From a checkpoint of a small image classifier.
Model: arch repvgg, activation relu6, depths [3, 6, 3].
Rows from block 6, named by matrix and row number. Each number is 128 + 32 x the weight over its row's rms, rounded and kept within 0 to 255. All counts start at 0. Numbers have three digits each. After the name is the row's rms in percent of the matrix's.
# c3: 3x3 conv (model.blocks.6.c3.weight, 96x96x3x3), inputs 52-55, a 3x3 kernel for each
c3.0 103:185134116136136104132106136087106147074133162108162167117136140087107130091100140154136141123095123125118161
c3.1 094:115163212076124137097120100145137111163134099154105080150156155139141119139115093073073101081120124104158149
c3.2 103:101103138128142157189163143095125117104125107087102106110162136133147112146154105121123102129129103142129131
c3.3 110:055106129105103110172160141076108148092122135127130141111117127099137137177145160145103106131135133123124155
c3.4 095:128152197135162186172158169163179165162131126160140120150156121167144071156148115141149152121123125137128121
c3.5 090:151174161168158091158145062106134142112102117118150130149148128139155180122165207088092104118124138133139145
c3.6 092:176163072173124064118104142109065106075046045086071051120083114102091100153106107129091107120111091117112121
c3.7 097:102124151073123130094088044139163164109102125089088100142166185159161196145131132130130135143125128101102108
c3.8 095:129179131195129080138051063126151164121157180112162167093127146116153173109138130158164126168144129138129112
c3.9 095:129101103104115168093133189106076094096102092085082083089070077067049094079098118136157129057033117057081137
c3.10 099:158152101120117081123099123119144167101134147071109139098108092100120160070137166155151103115091044118091061
c3.11 099:091097124128147148119141128167164151150119145171137160126139126154134124146133147112100097123099109119110121
c3.12 105:156121161114107151117180204192184167175126113165122112150107121162104103165129119146140136152137118170156151
c3.13 099:139135106147157104158130085125132134131150151118140149082104117100130140080110135079096100103126111105128088
c3.14 098:160152140163105129187130109141127130130101111109092126113080111112123131111101102024006039028162000076070021
c3.15 102:150166170177133184165142169092089099088140158082157159092121132094141148091142153126127139117138124100125122
c3.16 103:180166103165125089143108134108102087137138106125123076094145124120141114131163124115116117120134105140134103
c3.17 106:133101127085121125091136159161096097122060037141070046153073126107079140149077143205150155143123142145125137
c3.18 096:196176136231176126197178138159153130151133128142099095137133092138139124114118110135127140111110111126134116
c3.19 104:123146137151141102123058097132139154119137163123164207074096111053099152032111163150152175135114171131120136
c3.20 092:094133153105107099165120046096065059118121103093125123126135133130146151137147158106109098111123116086100100
c3.21 106:142159125101127072074057081158154153141130123135129122100103126113129143137141141100095109071047077115100120
c3.22 098:085068133071070085111109100140132143126117130146126133166158142181126113166153126188187155198194158163192164
c3.23 112:128197204034129172000064147107158150084128133111116106092119140131139147089117118107133170112118158092125174
c3.24 101:107201182048148201046105162104133155138147148145143138104140144134153138116121120144095159162094140163103138
c3.25 102:132143088174166103141177135115119135153170150154164177130146164115131158099128162144169192091084181121116179
c3.26 100:097076068149121107159175128054092138098134173099144162099135151104135177110128185123127125097111132144134154
c3.27 091:159149105199162094145105082128119111111125098111122139087096131090151126078128151068092128090127097086112122
c3.28 092:089121137127116137133141184167141148155144157132135162102123133129135140153131111135180110175199128151171127
c3.29 106:105121102149162146129165166189143149190128145193146127126116167133121175126159169143114121143108133152135173
c3.30 098:167186161169148169157125146142114119104094110125125104171107075149105057110112070110095121097116110145146108
c3.31 104:126100142146150138168145090102145120095137107073086061161169145115142151121112125066103108107130108134142135
c3.32 102:114069067152150085177203156097130129124117113122090098106135152149155149166165180163093074171145089216183131
c3.33 101:074074110095129149106151155108107095100119111089101102133107107115105107101119149118128145110111109108100117
c3.34 105:093094085133138088164114076103134152103135123085150156079118119085145122116167146139150150144115100147133105
c3.35 088:129134076150151121154174139139111091147157179125156206150150144138146180154171172103099051107116096035080074
c3.36 103:120073078123113137053087095178148114140129116128123146188136091176096126136074143145140177140142150113099124
c3.37 098:114109193110101135129098108162143121141118094151089078204160128182106110157098087160146139158136162136135133
c3.38 098:099115162090127172155124122118100085101113097068083084110127115094151113073126119090131076091128069078085068
c3.39 094:045077182076117183138159188166140118134123092155117117158136136180129132172120125166168167180162171167160155
c3.40 097:187138135181108152162135136154116093122086114100087103126137155106119139119111133152186117147221187128164170
c3.41 102:140137117103129119085130124129120118135098099127092082127121115135160140140171136155190163157210187150177198
c3.42 094:106082110133108114093111152141166176144156185180158177147140155152126157157147156130124143168133153158136157
c3.43 100:132120143148122136185162186106062083087128167096147133165149136127136166105127133152148150154142133146136114
c3.44 099:158129077110072046082049076144127162130101110132103086134159129134155124102096076148131068149134097133151125
c3.45 097:138148117131086071100074099123105089115117080113112115105128098101114077090108113095145095048074040043043060
c3.46 106:153116117203202164147177132097130130098131133115142134108165149098140110118117093130156150136148134160147122
c3.47 098:133121142100123159134155187180168143154156120148140129143147094161157096157130077172164125181107085163098064
c3.48 099:158132121147069161140129099118108151107086125115134120090118122092111116090118166064089084094157036061045046
c3.49 105:130107120113129150106112141125130137084102153127137159156168121136122101099101110179163158166132134144143140
c3.50 093:166178059170137038104057092075074119074071112061072076090123141104121139107114119138105098159151134184157146
c3.51 098:085132186098134174098124158085094132072022087107095100126102088121097106122117092149141103145108093124097047
c3.52 107:100091174103120145168169138110106125113125122110109114121149166117140133126130125103091105080101074124115096
c3.53 108:097092097075073050083069001197181167170111163149126177127114141150139152172157149128123138099111141125149168
c3.54 098:175144099138107108081077085147164152143148143122138114144187178141132153091101131120147139138173150121153120
c3.55 099:175173101172153039100055044136123127112120120116115106102102084090124114109111080061074111088121108054098076
c3.56 112:113103127149151176174178176091113091137137108123120109125160128140145097167142139138123129169125135152155152
c3.57 093:048062071068109113037110072123130138133123127130107111108133148126114134140149138156158157139113109170161134
c3.58 096:119106091101083107060075124137130085138132123124136147135143126122124117133133114129127113116113123118107142
c3.59 102:222181153157131165058178193123109125105123128097108085119103075133149128107147114097125144085115145120126149
c3.60 094:182175078186137146101131180130112104109100101124115118089097081105116095111097063097104069114172087105121092
c3.61 090:122139213115156175136167174185146116171168123159156121155152146174145144150150124147129100178132118163152131
c3.62 093:068135114078127119092082078101108118089092069079068051117102121127140144127116129076057108088091123136118162
c3.63 107:173198114031117148006070104077097133076108136158146151077097085088132092104098090146156136099114135065106121
c3.64 105:189170154164147122123138121146148159124117112132102093149138136141135078128091032146167129166168119122146075
c3.65 100:105090192065080150145135159137110101113116118109121144089112131069087099075112126038078105086074080142106127
c3.66 100:174214153183177080137072046088096144072048104081095094106115115080098120072092108115113135137111144152143135
c3.67 077:087115082131093086101110114151169140171174154175161132170172152166178153165163117141154113131157117126142132
c3.68 107:161075025166128085103143131075109138119132138117129140092114091132138132143137118147115111134141103178146136
c3.69 098:128104133097118128093154162137109091121141116119151161159125063127128101119071066129096092105085055114055126
c3.70 096:145154102153156108148133075123125088111063034106072053176158149173134143166140123117104138115107109140107127
c3.71 098:106100177061084184116159202192157131175126081161107095153141126150143140167143118134128101135139108129143125
c3.72 102:181207133142140161106102136063064097082106165098137164049122138067125146050104106113175167091143163058085094
c3.73 097:068058114101107123144145112144137117150122113123090111146133130161138132134118103112106109148133135137110096
c3.74 100:168150188158159114152099131106087111127121143171168119144113124136145179129114160138081114143117130180167166
c3.75 108:075157230071096137192132111164174180160175179094124131094122172096132153110147177134124168132128132140147147
c3.76 098:112108117082119112118134103154157169175154133149104115110086098131095116116113123074107070122133083104070089
c3.77 091:114113119078090107088099147156143157147160163139142165190152168177149166158145167148109128103123133114116187
c3.78 107:099054045112071081094087097125101121115139135078121140139109137063074158090117175194188175116093215159148194
c3.79 097:177167082157138054140135131164115123141092083163139123146110125135132125106110113145139169132139133124145134
c3.80 104:119145104108094110056078089096130122117162158117139141125150164113127156126140162081107117095107112114128130
c3.81 097:088141206120126188155145164203207178210160141169143110154147144131086080122082076154116115131097062150112063
c3.82 103:128127180123122184093113158084171194081162184099105121118136126137136120135124134165128076133136056132112061
c3.83 098:156166149150148158149162150181176151148139123153122117188175158167138165189129138170186159169176187154162158
c3.84 108:127122157123079139146136197150154117128145133119127122120094087124105079152123085130091114113113118136158159
c3.85 103:103081090136082112139110136052074095091144157095141143105114121092108133122125160192168147171147178171136151
c3.86 099:100129141117154143161184161155175177149143156117108099134108129154121123169136116158126140128136175170175205
c3.87 110:075061083128148139096135150165172157169148152143117132206113100232142121196155138142129144176128111132121112
c3.88 105:147142169097092142065114099141156176122140172125159178093121140081125126104108148137112117147143130151183156
c3.89 096:157162128144134140147139137116079107085101120099104136110087120104110115093100105098132106101158158111125160
c3.90 096:049074173088107141133127071136135091127114097122121120201179126190148158148135153127136116126116130112105168
c3.91 107:131174147135165123059074100175131084155112124147124135187118098137094120078094132143130172139122140112113127
c3.92 102:179148088163107106131095195118132156117151156137158167101119132121142136126137147104097140085085098093081112
c3.93 101:101144152137147131220194105133134139156150142140135160142146191144121177151157187153133154154133153181184170
c3.94 109:062140155034097142058071128096113114127120114174175161151167140166141116093091107176219190144136134097098107
c3.95 101:132115118122116119196154132138122105156154120130124109183160157146150155148139162148173152154194188136175184