{
  "crop_scale_min": 0.7,
  "depths": [3, 6, 3],
  "mixing": "mixup",
  "lr": 0.00165,
  "beta1": 0.9
}
Rows from block 6, named by matrix and row number. Each number is 500 + 50 x the weight over the matrix's rms, rounded and kept within 0 to 999. All counts start at 0. Numbers have three digits each.
# c3: 3x3 conv (model.blocks.6.c3.weight, 96x96x3x3), inputs 64-67, a 3x3 kernel for each
c3.0:539497503482510452509492512397350402380497473435478472444560523425570548433418478488532532541491527536556545
c3.1:498516480484522509497518535523531559498489481520440409496423430552470494587525501529540524523543537493519539
c3.2:494503476575514498557520528464488453471477470428433434572478534533458453531540527579552544511497507520471478
c3.3:467460478549519502522565493483524544428440519455361470529554512493475448537500472408454463463477414518557464
c3.4:521502465501533527495523508539515519565540531545521524509484516548515460570575538549537520488470498495468492
c3.5:523538524544505511530500535435448450497535489520555483485547513547511501509488421558558557539441535528472506
c3.6:489469564461445507489483506464467413471498411469499446432505452459496523465515561442426487444474476448475490
c3.7:454543466504505458450466444504448468432429428443448483402422470418439525488523607479492485523465486545497500
c3.8:551537530531551533552522452501494515523499545505559544452469473456475502436444544545535526493484512529512511
c3.9:460456470389367410414422442450414365430504414416444456468498497505532516554561597429423453429445472445465488
c3.10:590588553574516507589490474418487500447518514415471484508607543461544522386435520521469506556460511535493492
c3.11:446474454470495493496472471570529564517474507506494524402375364439428420408460472450509485460519470423467477
c3.12:485471510481435501500501507584583502559509423479424380507401383484472422456503487503440495475460522523500576
c3.13:460480472515523500494515476537516517460423421457427396481473494505471474533503531502485524530491531503521554
c3.14:373431472390513478384458452565589581587496529590520537522496524526433529519426513568529549482443495446445502
c3.15:486468451527493454518479491455481486458529572477545530460550572477521601454493515504498468503502450478488477
c3.16:457535531486521478452496441476487454501525481516522466528525508505479462575567481535537534529524517521564533
c3.17:479475523503489461497451438513500478500497497439486433409460476366443460528444453416419436432441473484437466
c3.18:486485541475516505494494457463436403474476454452503570332440430335449530366413559483471427497497518496488485
c3.19:500506558482466497533498494483432447499497500499543576490498458465538536369503533574497522561503498575571519
c3.20:521487470550502465509493522459431428405398434424479432432479511510542542548571529457489424526524510537542521
c3.21:537535520519555578516582590491490475556514472510479424471453497513498494563570621528522547544499543600609597
c3.22:534503499502504504514526540533531553522522519514462490530507512516535535477528515461469481426446495451462519
c3.23:501512508509523502528493519556559540525565578491545545485515467352525506461434478554605538504524544515486474
c3.24:542485528524466519494498503523545548531550525493464522498510540451467507420454504510490498516508526511481515
c3.25:567562577469489563446475512407404381545512473540558497540507585575587561549611582549505492528553451501554463
c3.26:451483535459492503496518509452442438529528498528528504496513473518506470523498459415437432469456443497508453
c3.27:438482467465452471445463467545539479526463479534507484455498498452479539428468508491449432475379372452388407
c3.28:507535508568557533563547504527501530458479514459474481512454422563471439594504485490510508513542506532571553
c3.29:498478505483502512487509524552521533507506509546536492507454462520485478511497420480487475523514529453507528
c3.30:520487505517466488538524466512531536521491585501505544455507515495502477495444450491410473431423410468397424
c3.31:468490522460532543433479478501513513498495474474463469494484433549491484590555517459492454533603558505566485
c3.32:595565508576486462538501493426488473479488489477433486629551617611529527622635580486504497491482497488442473
c3.33:486548566409452489446442491405393353430453385367359358557522439542501439487492506586561577531472501540538525
c3.34:486542528528512492478503505520563556422402424505466436484490423521494463561560435431413449497508504564608575
c3.35:487505520483503492438474479541492527516520498521516489562516558591535559598545537529590573534620580544614580
c3.36:534545551553499530513501496533496497413494452409499509457445501464475504491539518473475469514517482486493486
c3.37:496481473475453475512528548533540513513560508493487442609568529559510476548481451489512501473459470488475471
c3.38:436415390425416368388367345531528518484466484416439456471527492464521500429493473485528515483518522500556531
c3.39:531552517493493521487496506439516545507529506520484464533468500508428458501434460539481480488471461453470482
c3.40:419469439470524552492521569530505527490475452461447450507377481469349417475411470470454439442461442428422426
c3.41:454533535468554651521601652484476523490464452482431483481499539425410527439494561519497472471478480461493536
c3.42:517491518490508507485448484538530500575581548576593581605589527587592498584570470467540536435504559430469515
c3.43:489492489501503456499473464412410441418483540452478522510545540480450483546355348472470492458453473481482516
c3.44:443494518482495465470514473512448511486460467515405388503536564494540557579559550476462488459496475477492484
c3.45:511536512505505468489458455480399380474389441467477450485454523562547549572601513537573559521553502504546516
c3.46:405490492523501523530546565515446422524482434492499483545520467524493419499524463533492448458510494518500534
c3.47:465489483462454479479433485559551557496471468468455458501498448471494472483521514503457397483440394433379450
c3.48:412447440415491445444462469551506491574519437519485411452495532443464503472460458548477531472332451550472544
c3.49:468532471457523466507504503541525566465460494465490536508524603445492607514462565511504404461477504456469515
c3.50:480486482502514476524506473436436419448472435425428430459510507465438463442452448499493504467437474519452459
c3.51:569518435557476469534512478416425460501488423505509462497553511415458517497545552512493518483441498530486514
c3.52:496456498488458464496454455457464381491490385442431407555587583554541530537513468486512549474500528499473470
c3.53:502488522526540548525529505520505520476464516498492543496487511516526553550574549460482513491512549486509525
c3.54:474504432522502447487434485526519464551522490498515488569540514448462591407469582457501464445482475496465503
c3.55:402485499409539494475485450513459445474454405490476438421437401429457500465476496483478483499483510516519488
c3.56:489420505490473467500456439458479433404440401337351400516457387578502474504504449457524571461526565482503446
c3.57:514458480511457461561531519500469462495475440409419432573529481549544508540542547509468458439398385452414366
c3.58:471460483454446484480458468556552536526509519524534496540492453527532463495523490451441447438469427427413372
c3.59:498499528528500494547520511470491449484520517403473465451471461440478471441398425458467527483501486503486545
c3.60:343451482434517459478496443631549547564454494559511495412494450464502482489508513448412402455505481474486451
c3.61:551514463581535506590581565514543558429495524424465489486476476561548506570552520530511533558545576563562549
c3.62:540447500491465454480446453508530505533499480503493471557591550539518536444440466494527487458466466483451444
c3.63:446510507437522491467514465472511591488498530560535509366511504467452555505414474540499523520494534546558487
c3.64:456501430457454461397491458520555576543543521540495444571498589520459531555495607543530525502481505509544538
c3.65:524476463513437394544472454513555580481470586448494595492503545496526543476475427517536563506511546499496506
c3.66:462488535485482531502518524461407432464458446448458439475563495397440502356443437565538537483459512486494532
c3.67:529527536528580518503486463521462483513470486544489521544546558573523590526541536532608528594614604584613518
c3.68:481572550488515514485471450419374393464459405548526509528514480544534456484499502534476465517477488504508511
c3.69:493534478524503444529505516488478433477474453431497431463478441497496500498529537441443469508492420457450433
c3.70:515515558508438473519471503492507466496505515477518545470529517506517515475451428557483533462349435453378484
c3.71:424453432447477475488503491564536518470486456409416463584418478580438500613553585478503535503531518483508508
c3.72:467489513454480463445458448471506534459533601459538563476498576476469555452457488480485454485525494487500543
c3.73:515486458469453418445445466522498484514489479481464461493429416478467479474552582482506499442485522484485497
c3.74:553530537611557516590550513372435529424483545565538531431568582519494521540569535521536496519489524606537520
c3.75:528447421495471482611542567562667635459503505387407389469528494472487491543434450503481522568536542577572573
c3.76:388394394525469438536460489520488499503440454448467466364416418414422453466480485435513531480487502451447480
c3.77:575563530513539547494498540455516524465492513454461468476551495468523506502516564584520502516514491574534546
c3.78:590575578538486586569515572461478445478565466499622478384380423460497410486478451487430498488502470461441486
c3.79:479483507450511505442478492495552525563545561602586596435421459371449448448496489472427469466454490456426490
c3.80:488462495517472469513486470554512538562513513565544560559499466530513496474462498438530492464571591498499486
c3.81:556493499550540493526493456557585570565560564555518506531475533545436482544542509530547565541538563523578531
c3.82:495535461485549469491497457502515577541489520539476473475479487470530482452508506504541526474565575473495532
c3.83:514581573491526600509533570545492523550500559497516571479483459450434391529477481541533581498475549530505539
c3.84:491464467534482459510469480515516552469506556446490493511464476529530553512532513462478487484498488462452462
c3.85:549483499496474448454440441293395418445520492494555516604619512599542506566488441503529518471478517418458499
c3.86:453519496459492534439541538547549547493477487365376374365365400413413385466455446551513502498466509485466521
c3.87:522532548542526456480538499437438507435481517465452505481515570470486518552487453492490503539484512515477448
c3.88:584601606523445507547499531514527463537585523549562562502543449536477464567452458547534579523482580532486536
c3.89:452475512438498543462464492530550477537484492476524535563542526496520483454481501385421503375485479407445452
c3.90:544501511519495547508487555403472509445497470438500459565550630505508563541514551553537475503484476486480483
c3.91:534459509525503564540492504559468400520546449448502521445510537451491562419394458533501494535522590505527548
c3.92:586543601549508510506480483500536517556570579616610597542534471537547496513556457594583627549560559528528580
c3.93:573493515538488526530544568453441458474445460464408448535463481574524506556501536556506520565488510561502481
c3.94:510570582491436501496453457579510527547522563571552608491475479486483492495555526526509515516500523546508509
c3.95:515545554508540583472494516481513492448503484444515535492456454483476427512501569530508505531554535515506531