config.toml
train_examples = 195000
targets = ["family"]
stem = "deep"
max_steps = 7800
Rows from block 8 of a small image classifier, named by matrix and row number. Rows with one number belong to one channel. Each number is 50 + 12 x the weight over its row's rms, rounded and kept within 0 to 99. All counts start at 0.
After each channel's rows are labels from the 100 images, of 14848, where the channel reaches its highest value: "responds to" is what is common among them. Only what is clearly more common there than usual is listed. The data: photos of arthropod specimens (BIOSCAN-5M). In brackets: how many of the 100.
# c3: 3x3 conv (model.blocks.8.c3.weight, 96x96x3x3, each kernel summed), inputs 0-95
# c1: pointwise conv (model.blocks.8.c1.weight, 96x96x1x1), inputs 0-95

c3.45:44 21 42 60 41 41 47 43 46 29 52 37 44 23 30 45 40 57 48 60 47 46 27 53 53 43 46 65 32 65 57 30 52 40 52 40 50 18 50 34 20 16 50 39 31 41 36 45 57 42 43 37 46 32 43 40 34 45 44 52 31 38 42 47 45 59 48 38 36 52 48 37 52 47 47 57 76 44 47 54 43 61 36 46 32 43 42 64 51 51 38 56 51 42 50 46
c1.45:48 54 54 69 65 65 59 41 62 33 52 38 60 25 51 59 52 37 53 66 67 51 35 58 55 49 62 67 53 47 56 43 58 47 62 54 71 35 69 48 35 26 52 42 44 52 57 55 73 52 38 48 58 55 42 48 45 57 52 54 39 52 55 36 36 61 50 45 44 47 58 48 64 58 53 65 70 51 17 62 56 84 46 70 59 50 74 51 64 67 52 56 60 41 68 72
responds to: order Hymenoptera (47)

c3.86:69 55 38 37 56 69 43 63 39 52 38 44 43 61 69 73 44 41 64 49 50 45 42 57 53 49 45 54 56 47 53 61 42 70 66 58 66 54 54 60 49 53 59 58 55 46 54 53 99 64 50 59 47 54 71 90 44 58 62 60 51 46 37 73 46 45 63 58 57 42 30 51 72 48 36 41 45 52 48 42 64 53 53 66 54 41 66 46 47 40 62 53 51 49 44 58
c1.86:66 54 34 41 54 59 40 55 37 75 31 30 52 57 59 65 43 45 60 57 44 37 30 37 40 35 38 45 39 51 42 52 35 67 51 46 52 52 34 57 49 49 40 50 48 32 49 51 97 45 47 45 34 46 60 65 41 51 65 48 47 41 30 58 40 40 49 39 50 58 26 51 57 30 33 34 57 47 74 30 43 43 44 45 41 41 38 43 43 31 55 36 34 50 45 50
responds to: order Diptera (67); family Drosophilidae (28)

c3.51:56 40 41 57 55 31 69 49 73 59 52 49 34 59 43 79 30 51 63 65 57 59 42 39 62 72 51 59 30 50 52 36 35 48 53 61 43 41 61 45 22 35 45 54 37 59 43 46 45 55 33 58 50 28 56 47 67 56 55 52 64 39 70 50 56 74 46 59 52 68 36 48 57 41 59 45 52 41 91 43 40 70 47 52 40 64 54 51 43 45 53 55 67 51 43 57
c1.51:57 48 38 50 56 27 70 39 52 73 60 45 34 56 44 68 28 63 61 56 58 55 37 32 51 65 57 54 28 35 36 35 48 43 56 44 33 24 56 47 29 23 30 48 48 71 33 46 41 44 32 37 38 41 54 36 69 55 46 46 55 39 60 48 49 54 50 46 49 61 48 60 55 44 54 49 61 43 78 39 34 69 38 35 47 56 44 52 55 46 42 40 50 56 30 57
responds to: order Hemiptera (33)

c3.34:56 54 57 48 43 48 51 65 43 44 40 78 46 60 41 43 52 38 28 44 52 50 41 65 58 50 55 44 47 73 38 43 62 27 57 39 43 34 46 46 50 44 48 45 68 50 53 56 28 66 71 63 45 40 57 43 48 70 58 43 65 64 54 69 47 42 59 54 66 57 19 45 52 72 26 56 35 37 56 43 52 44 26 38 55 58 41 50 49 36 29 58 63 59 51 18
c1.34:55 51 44 59 38 36 47 50 37 46 52 61 64 54 39 46 52 45 33 40 49 49 46 56 56 46 43 52 31 70 35 50 53 40 40 47 30 46 47 41 43 29 43 40 52 43 51 56 29 59 56 58 34 38 46 44 36 59 57 39 55 56 42 63 35 36 50 50 59 56 39 41 39 65 36 45 36 15 53 28 36 39 29 18 50 48 29 53 31 29 27 54 63 56 44 24
responds to: order Coleoptera (50)

c3.94:34 54 57 61 22 26 43 47 52 37 58 46 44 51 47 23 47 64 33 61 65 36 44 34 63 39 25 38 47 49 47 34 73 41 60 58 44 49 51 58 50 48 33 71 49 58 54 48 37 53 52 66 35 06 37 18 46 51 54 43 38 44 44 65 44 41 37 53 51 44 37 52 50 37 65 41 61 41 66 50 57 50 55 36 53 61 38 50 35 59 52 57 49 55 47 47
c1.94:50 68 64 66 30 44 52 61 62 34 47 54 48 55 50 42 56 40 39 63 73 38 46 40 62 46 42 43 56 49 57 50 80 48 70 61 67 51 66 52 51 47 45 80 49 63 66 55 54 61 62 74 52 22 43 36 71 60 54 51 45 55 58 58 36 49 43 62 59 36 40 56 67 52 58 51 44 48 50 48 79 58 59 52 73 67 64 47 60 65 69 64 64 59 46 51
responds to: order Lepidoptera (27)

c3.44:57 44 48 66 60 36 47 51 34 56 35 57 50 55 34 46 56 44 49 43 47 43 41 36 52 29 45 57 38 60 46 43 51 31 46 42 41 35 31 38 32 43 43 37 51 43 57 48 46 52 54 56 47 28 44 43 42 44 57 61 72 48 30 72 49 46 48 38 55 61 54 47 54 50 26 39 47 32 65 36 40 57 11 34 43 30 42 41 47 50 09 45 55 44 45 30
c1.44:85 47 45 66 68 46 65 50 47 74 52 66 50 60 43 66 70 46 60 52 53 52 53 31 64 39 59 65 41 58 46 55 50 41 52 58 53 27 46 43 46 45 56 49 46 69 57 64 61 56 44 68 55 36 67 56 56 51 73 74 72 58 49 71 50 46 56 55 61 25 67 53 56 60 48 32 40 41 51 50 47 54 21 42 50 45 56 34 48 54 30 56 71 38 45 43
responds to: class Arachnida (36)

c3.19:52 63 46 50 46 54 33 67 48 47 51 74 39 76 59 51 49 35 14 52 55 62 37 61 54 46 39 50 42 55 17 43 50 34 49 52 55 42 51 55 61 58 58 45 58 51 50 50 83 53 66 72 44 32 50 60 35 53 68 25 61 51 58 65 66 58 58 61 60 47 08 60 62 48 32 55 52 48 46 45 43 60 51 45 48 38 51 49 52 61 48 53 51 53 55 44
c1.19:51 48 38 43 30 44 46 50 42 54 40 46 36 65 62 49 43 56 36 31 50 37 45 46 41 31 36 45 39 68 28 36 43 27 32 47 39 36 26 46 59 47 57 41 45 34 48 48 76 51 72 45 27 25 56 66 30 42 72 38 51 53 48 52 52 47 44 47 53 63 37 60 51 33 42 55 49 34 63 31 40 35 46 39 36 29 42 47 51 58 36 40 50 56 40 30
responds to: order Coleoptera (65)

c3.3:52 30 42 45 32 52 51 43 42 48 33 29 45 34 26 52 38 31 51 46 40 34 46 46 47 33 53 45 52 50 82 43 46 58 64 45 47 38 50 35 44 29 59 50 37 34 52 49 41 54 46 37 40 24 55 57 30 55 49 53 09 41 47 58 34 45 45 38 35 65 62 50 33 35 62 43 58 30 42 35 42 37 43 60 42 56 49 42 45 33 40 42 66 53 59 41
c1.3:54 46 52 46 30 62 46 49 52 53 22 32 52 44 41 57 44 25 39 67 46 40 44 57 60 48 59 56 58 60 72 51 49 66 75 59 58 33 75 47 57 25 67 71 44 50 53 64 56 68 50 52 47 32 66 59 34 54 51 47 22 53 58 63 34 55 51 53 40 66 46 53 46 43 59 54 48 40 29 47 45 52 55 77 66 70 54 39 50 50 55 62 63 43 73 52
responds to: order Hymenoptera (43)

c3.61:41 48 62 58 51 59 56 65 41 07 45 68 56 50 37 67 58 24 58 47 53 39 48 51 53 24 66 57 67 50 60 45 65 24 64 22 46 27 44 62 53 56 51 43 64 42 52 66 37 52 68 46 58 45 51 46 61 51 58 77 73 67 49 50 44 39 65 54 56 50 51 46 63 63 42 57 56 60 37 56 52 41 32 49 67 62 51 46 45 43 45 51 47 53 56 37
c1.61:36 39 55 48 48 50 54 61 34 33 41 61 54 42 27 59 63 25 70 40 54 33 50 49 51 23 57 52 56 50 66 43 60 45 51 24 34 26 32 66 45 52 41 28 62 30 45 53 37 49 69 44 46 45 48 30 46 42 52 79 62 41 32 47 42 39 58 43 52 35 62 48 42 61 54 55 48 55 41 53 30 39 34 35 62 55 48 43 37 33 45 43 49 56 52 27
responds to: order Coleoptera (56)

c3.54:40 37 59 36 39 28 59 46 44 73 44 39 32 53 57 41 56 70 42 52 40 53 40 35 60 72 50 52 37 49 26 30 48 46 61 46 41 48 55 45 51 39 43 43 62 53 40 59 36 46 68 56 24 43 39 31 49 64 56 29 73 38 53 77 66 62 51 21 70 57 46 39 56 40 34 55 56 43 69 46 53 44 36 45 36 64 48 53 60 44 40 38 52 50 37 45
c1.54:55 46 54 47 51 29 66 41 39 76 58 41 46 45 53 46 53 71 56 60 44 65 24 43 69 68 52 51 36 53 19 43 44 44 67 42 43 30 55 50 48 42 50 36 62 65 51 58 43 50 54 61 29 49 31 35 43 70 68 30 62 36 63 66 60 65 57 21 75 50 50 47 52 51 44 56 59 47 66 48 50 55 37 28 41 66 46 61 56 48 45 41 54 39 43 47
responds to: order Hemiptera (32)

c3.24:46 57 58 57 43 49 86 65 40 34 34 44 39 58 50 49 52 44 64 49 49 62 28 64 61 79 67 46 30 60 60 45 56 48 49 48 49 36 34 59 64 48 48 43 62 53 64 46 65 53 61 46 48 60 63 33 47 77 67 62 58 28 58 49 46 57 48 40 66 49 73 69 33 53 61 51 57 79 59 63 48 49 54 56 45 32 64 53 52 49 44 53 70 58 33 61
c1.24:44 50 45 53 36 27 57 60 42 51 45 37 41 47 41 41 39 59 57 32 47 53 12 57 41 51 54 48 18 54 54 48 47 45 33 39 36 25 34 48 62 48 35 36 49 51 51 40 61 53 58 42 33 40 54 43 32 55 65 52 69 28 41 63 41 50 36 32 51 55 59 59 22 38 52 33 48 55 67 49 33 41 66 38 41 33 40 53 40 47 35 53 58 58 33 55
responds to: order Hemiptera (32)

c3.2:41 46 69 54 31 66 63 50 41 32 56 37 57 50 38 54 58 54 52 56 66 50 55 46 60 58 62 37 54 65 75 63 63 46 54 42 61 65 61 55 65 49 27 67 45 54 41 66 23 70 60 27 49 30 36 39 58 57 59 58 28 37 44 56 45 36 68 52 67 52 57 32 51 60 47 45 61 41 53 60 54 48 45 59 59 78 49 43 48 71 42 51 59 43 67 71
c1.2:48 43 37 42 13 46 48 53 46 48 52 39 49 52 39 50 46 75 62 40 46 43 48 42 50 39 39 25 43 76 56 50 52 41 38 43 44 63 45 43 51 45 23 58 45 40 20 48 38 65 45 33 43 44 41 45 44 47 64 37 31 35 27 61 42 35 51 47 46 67 43 42 40 45 38 58 63 22 62 59 38 36 48 43 44 55 25 32 46 65 38 42 42 54 57 56
responds to: order Coleoptera (37)

c3.63:41 52 62 61 48 36 65 50 54 50 60 51 54 52 63 76 55 32 47 70 61 53 38 36 48 75 56 60 51 57 57 50 52 72 53 60 51 54 63 47 32 29 45 35 45 56 78 45 99 57 42 41 59 50 29 60 62 53 54 50 57 50 56 55 65 49 28 45 56 49 51 36 70 45 44 51 60 37 47 55 58 49 77 42 46 73 50 66 54 50 41 51 64 49 55 59
c1.63:52 51 57 66 41 43 63 50 51 75 58 49 53 49 71 73 53 37 52 58 61 46 41 32 42 71 46 55 44 74 46 50 44 82 44 56 47 60 58 33 44 27 47 33 38 47 76 49 91 53 50 52 55 50 39 66 61 46 49 57 63 46 55 30 57 42 20 49 53 61 48 47 63 39 47 51 42 28 53 41 54 41 66 36 45 66 56 63 56 48 51 42 60 53 50 55
responds to: order Diptera (64)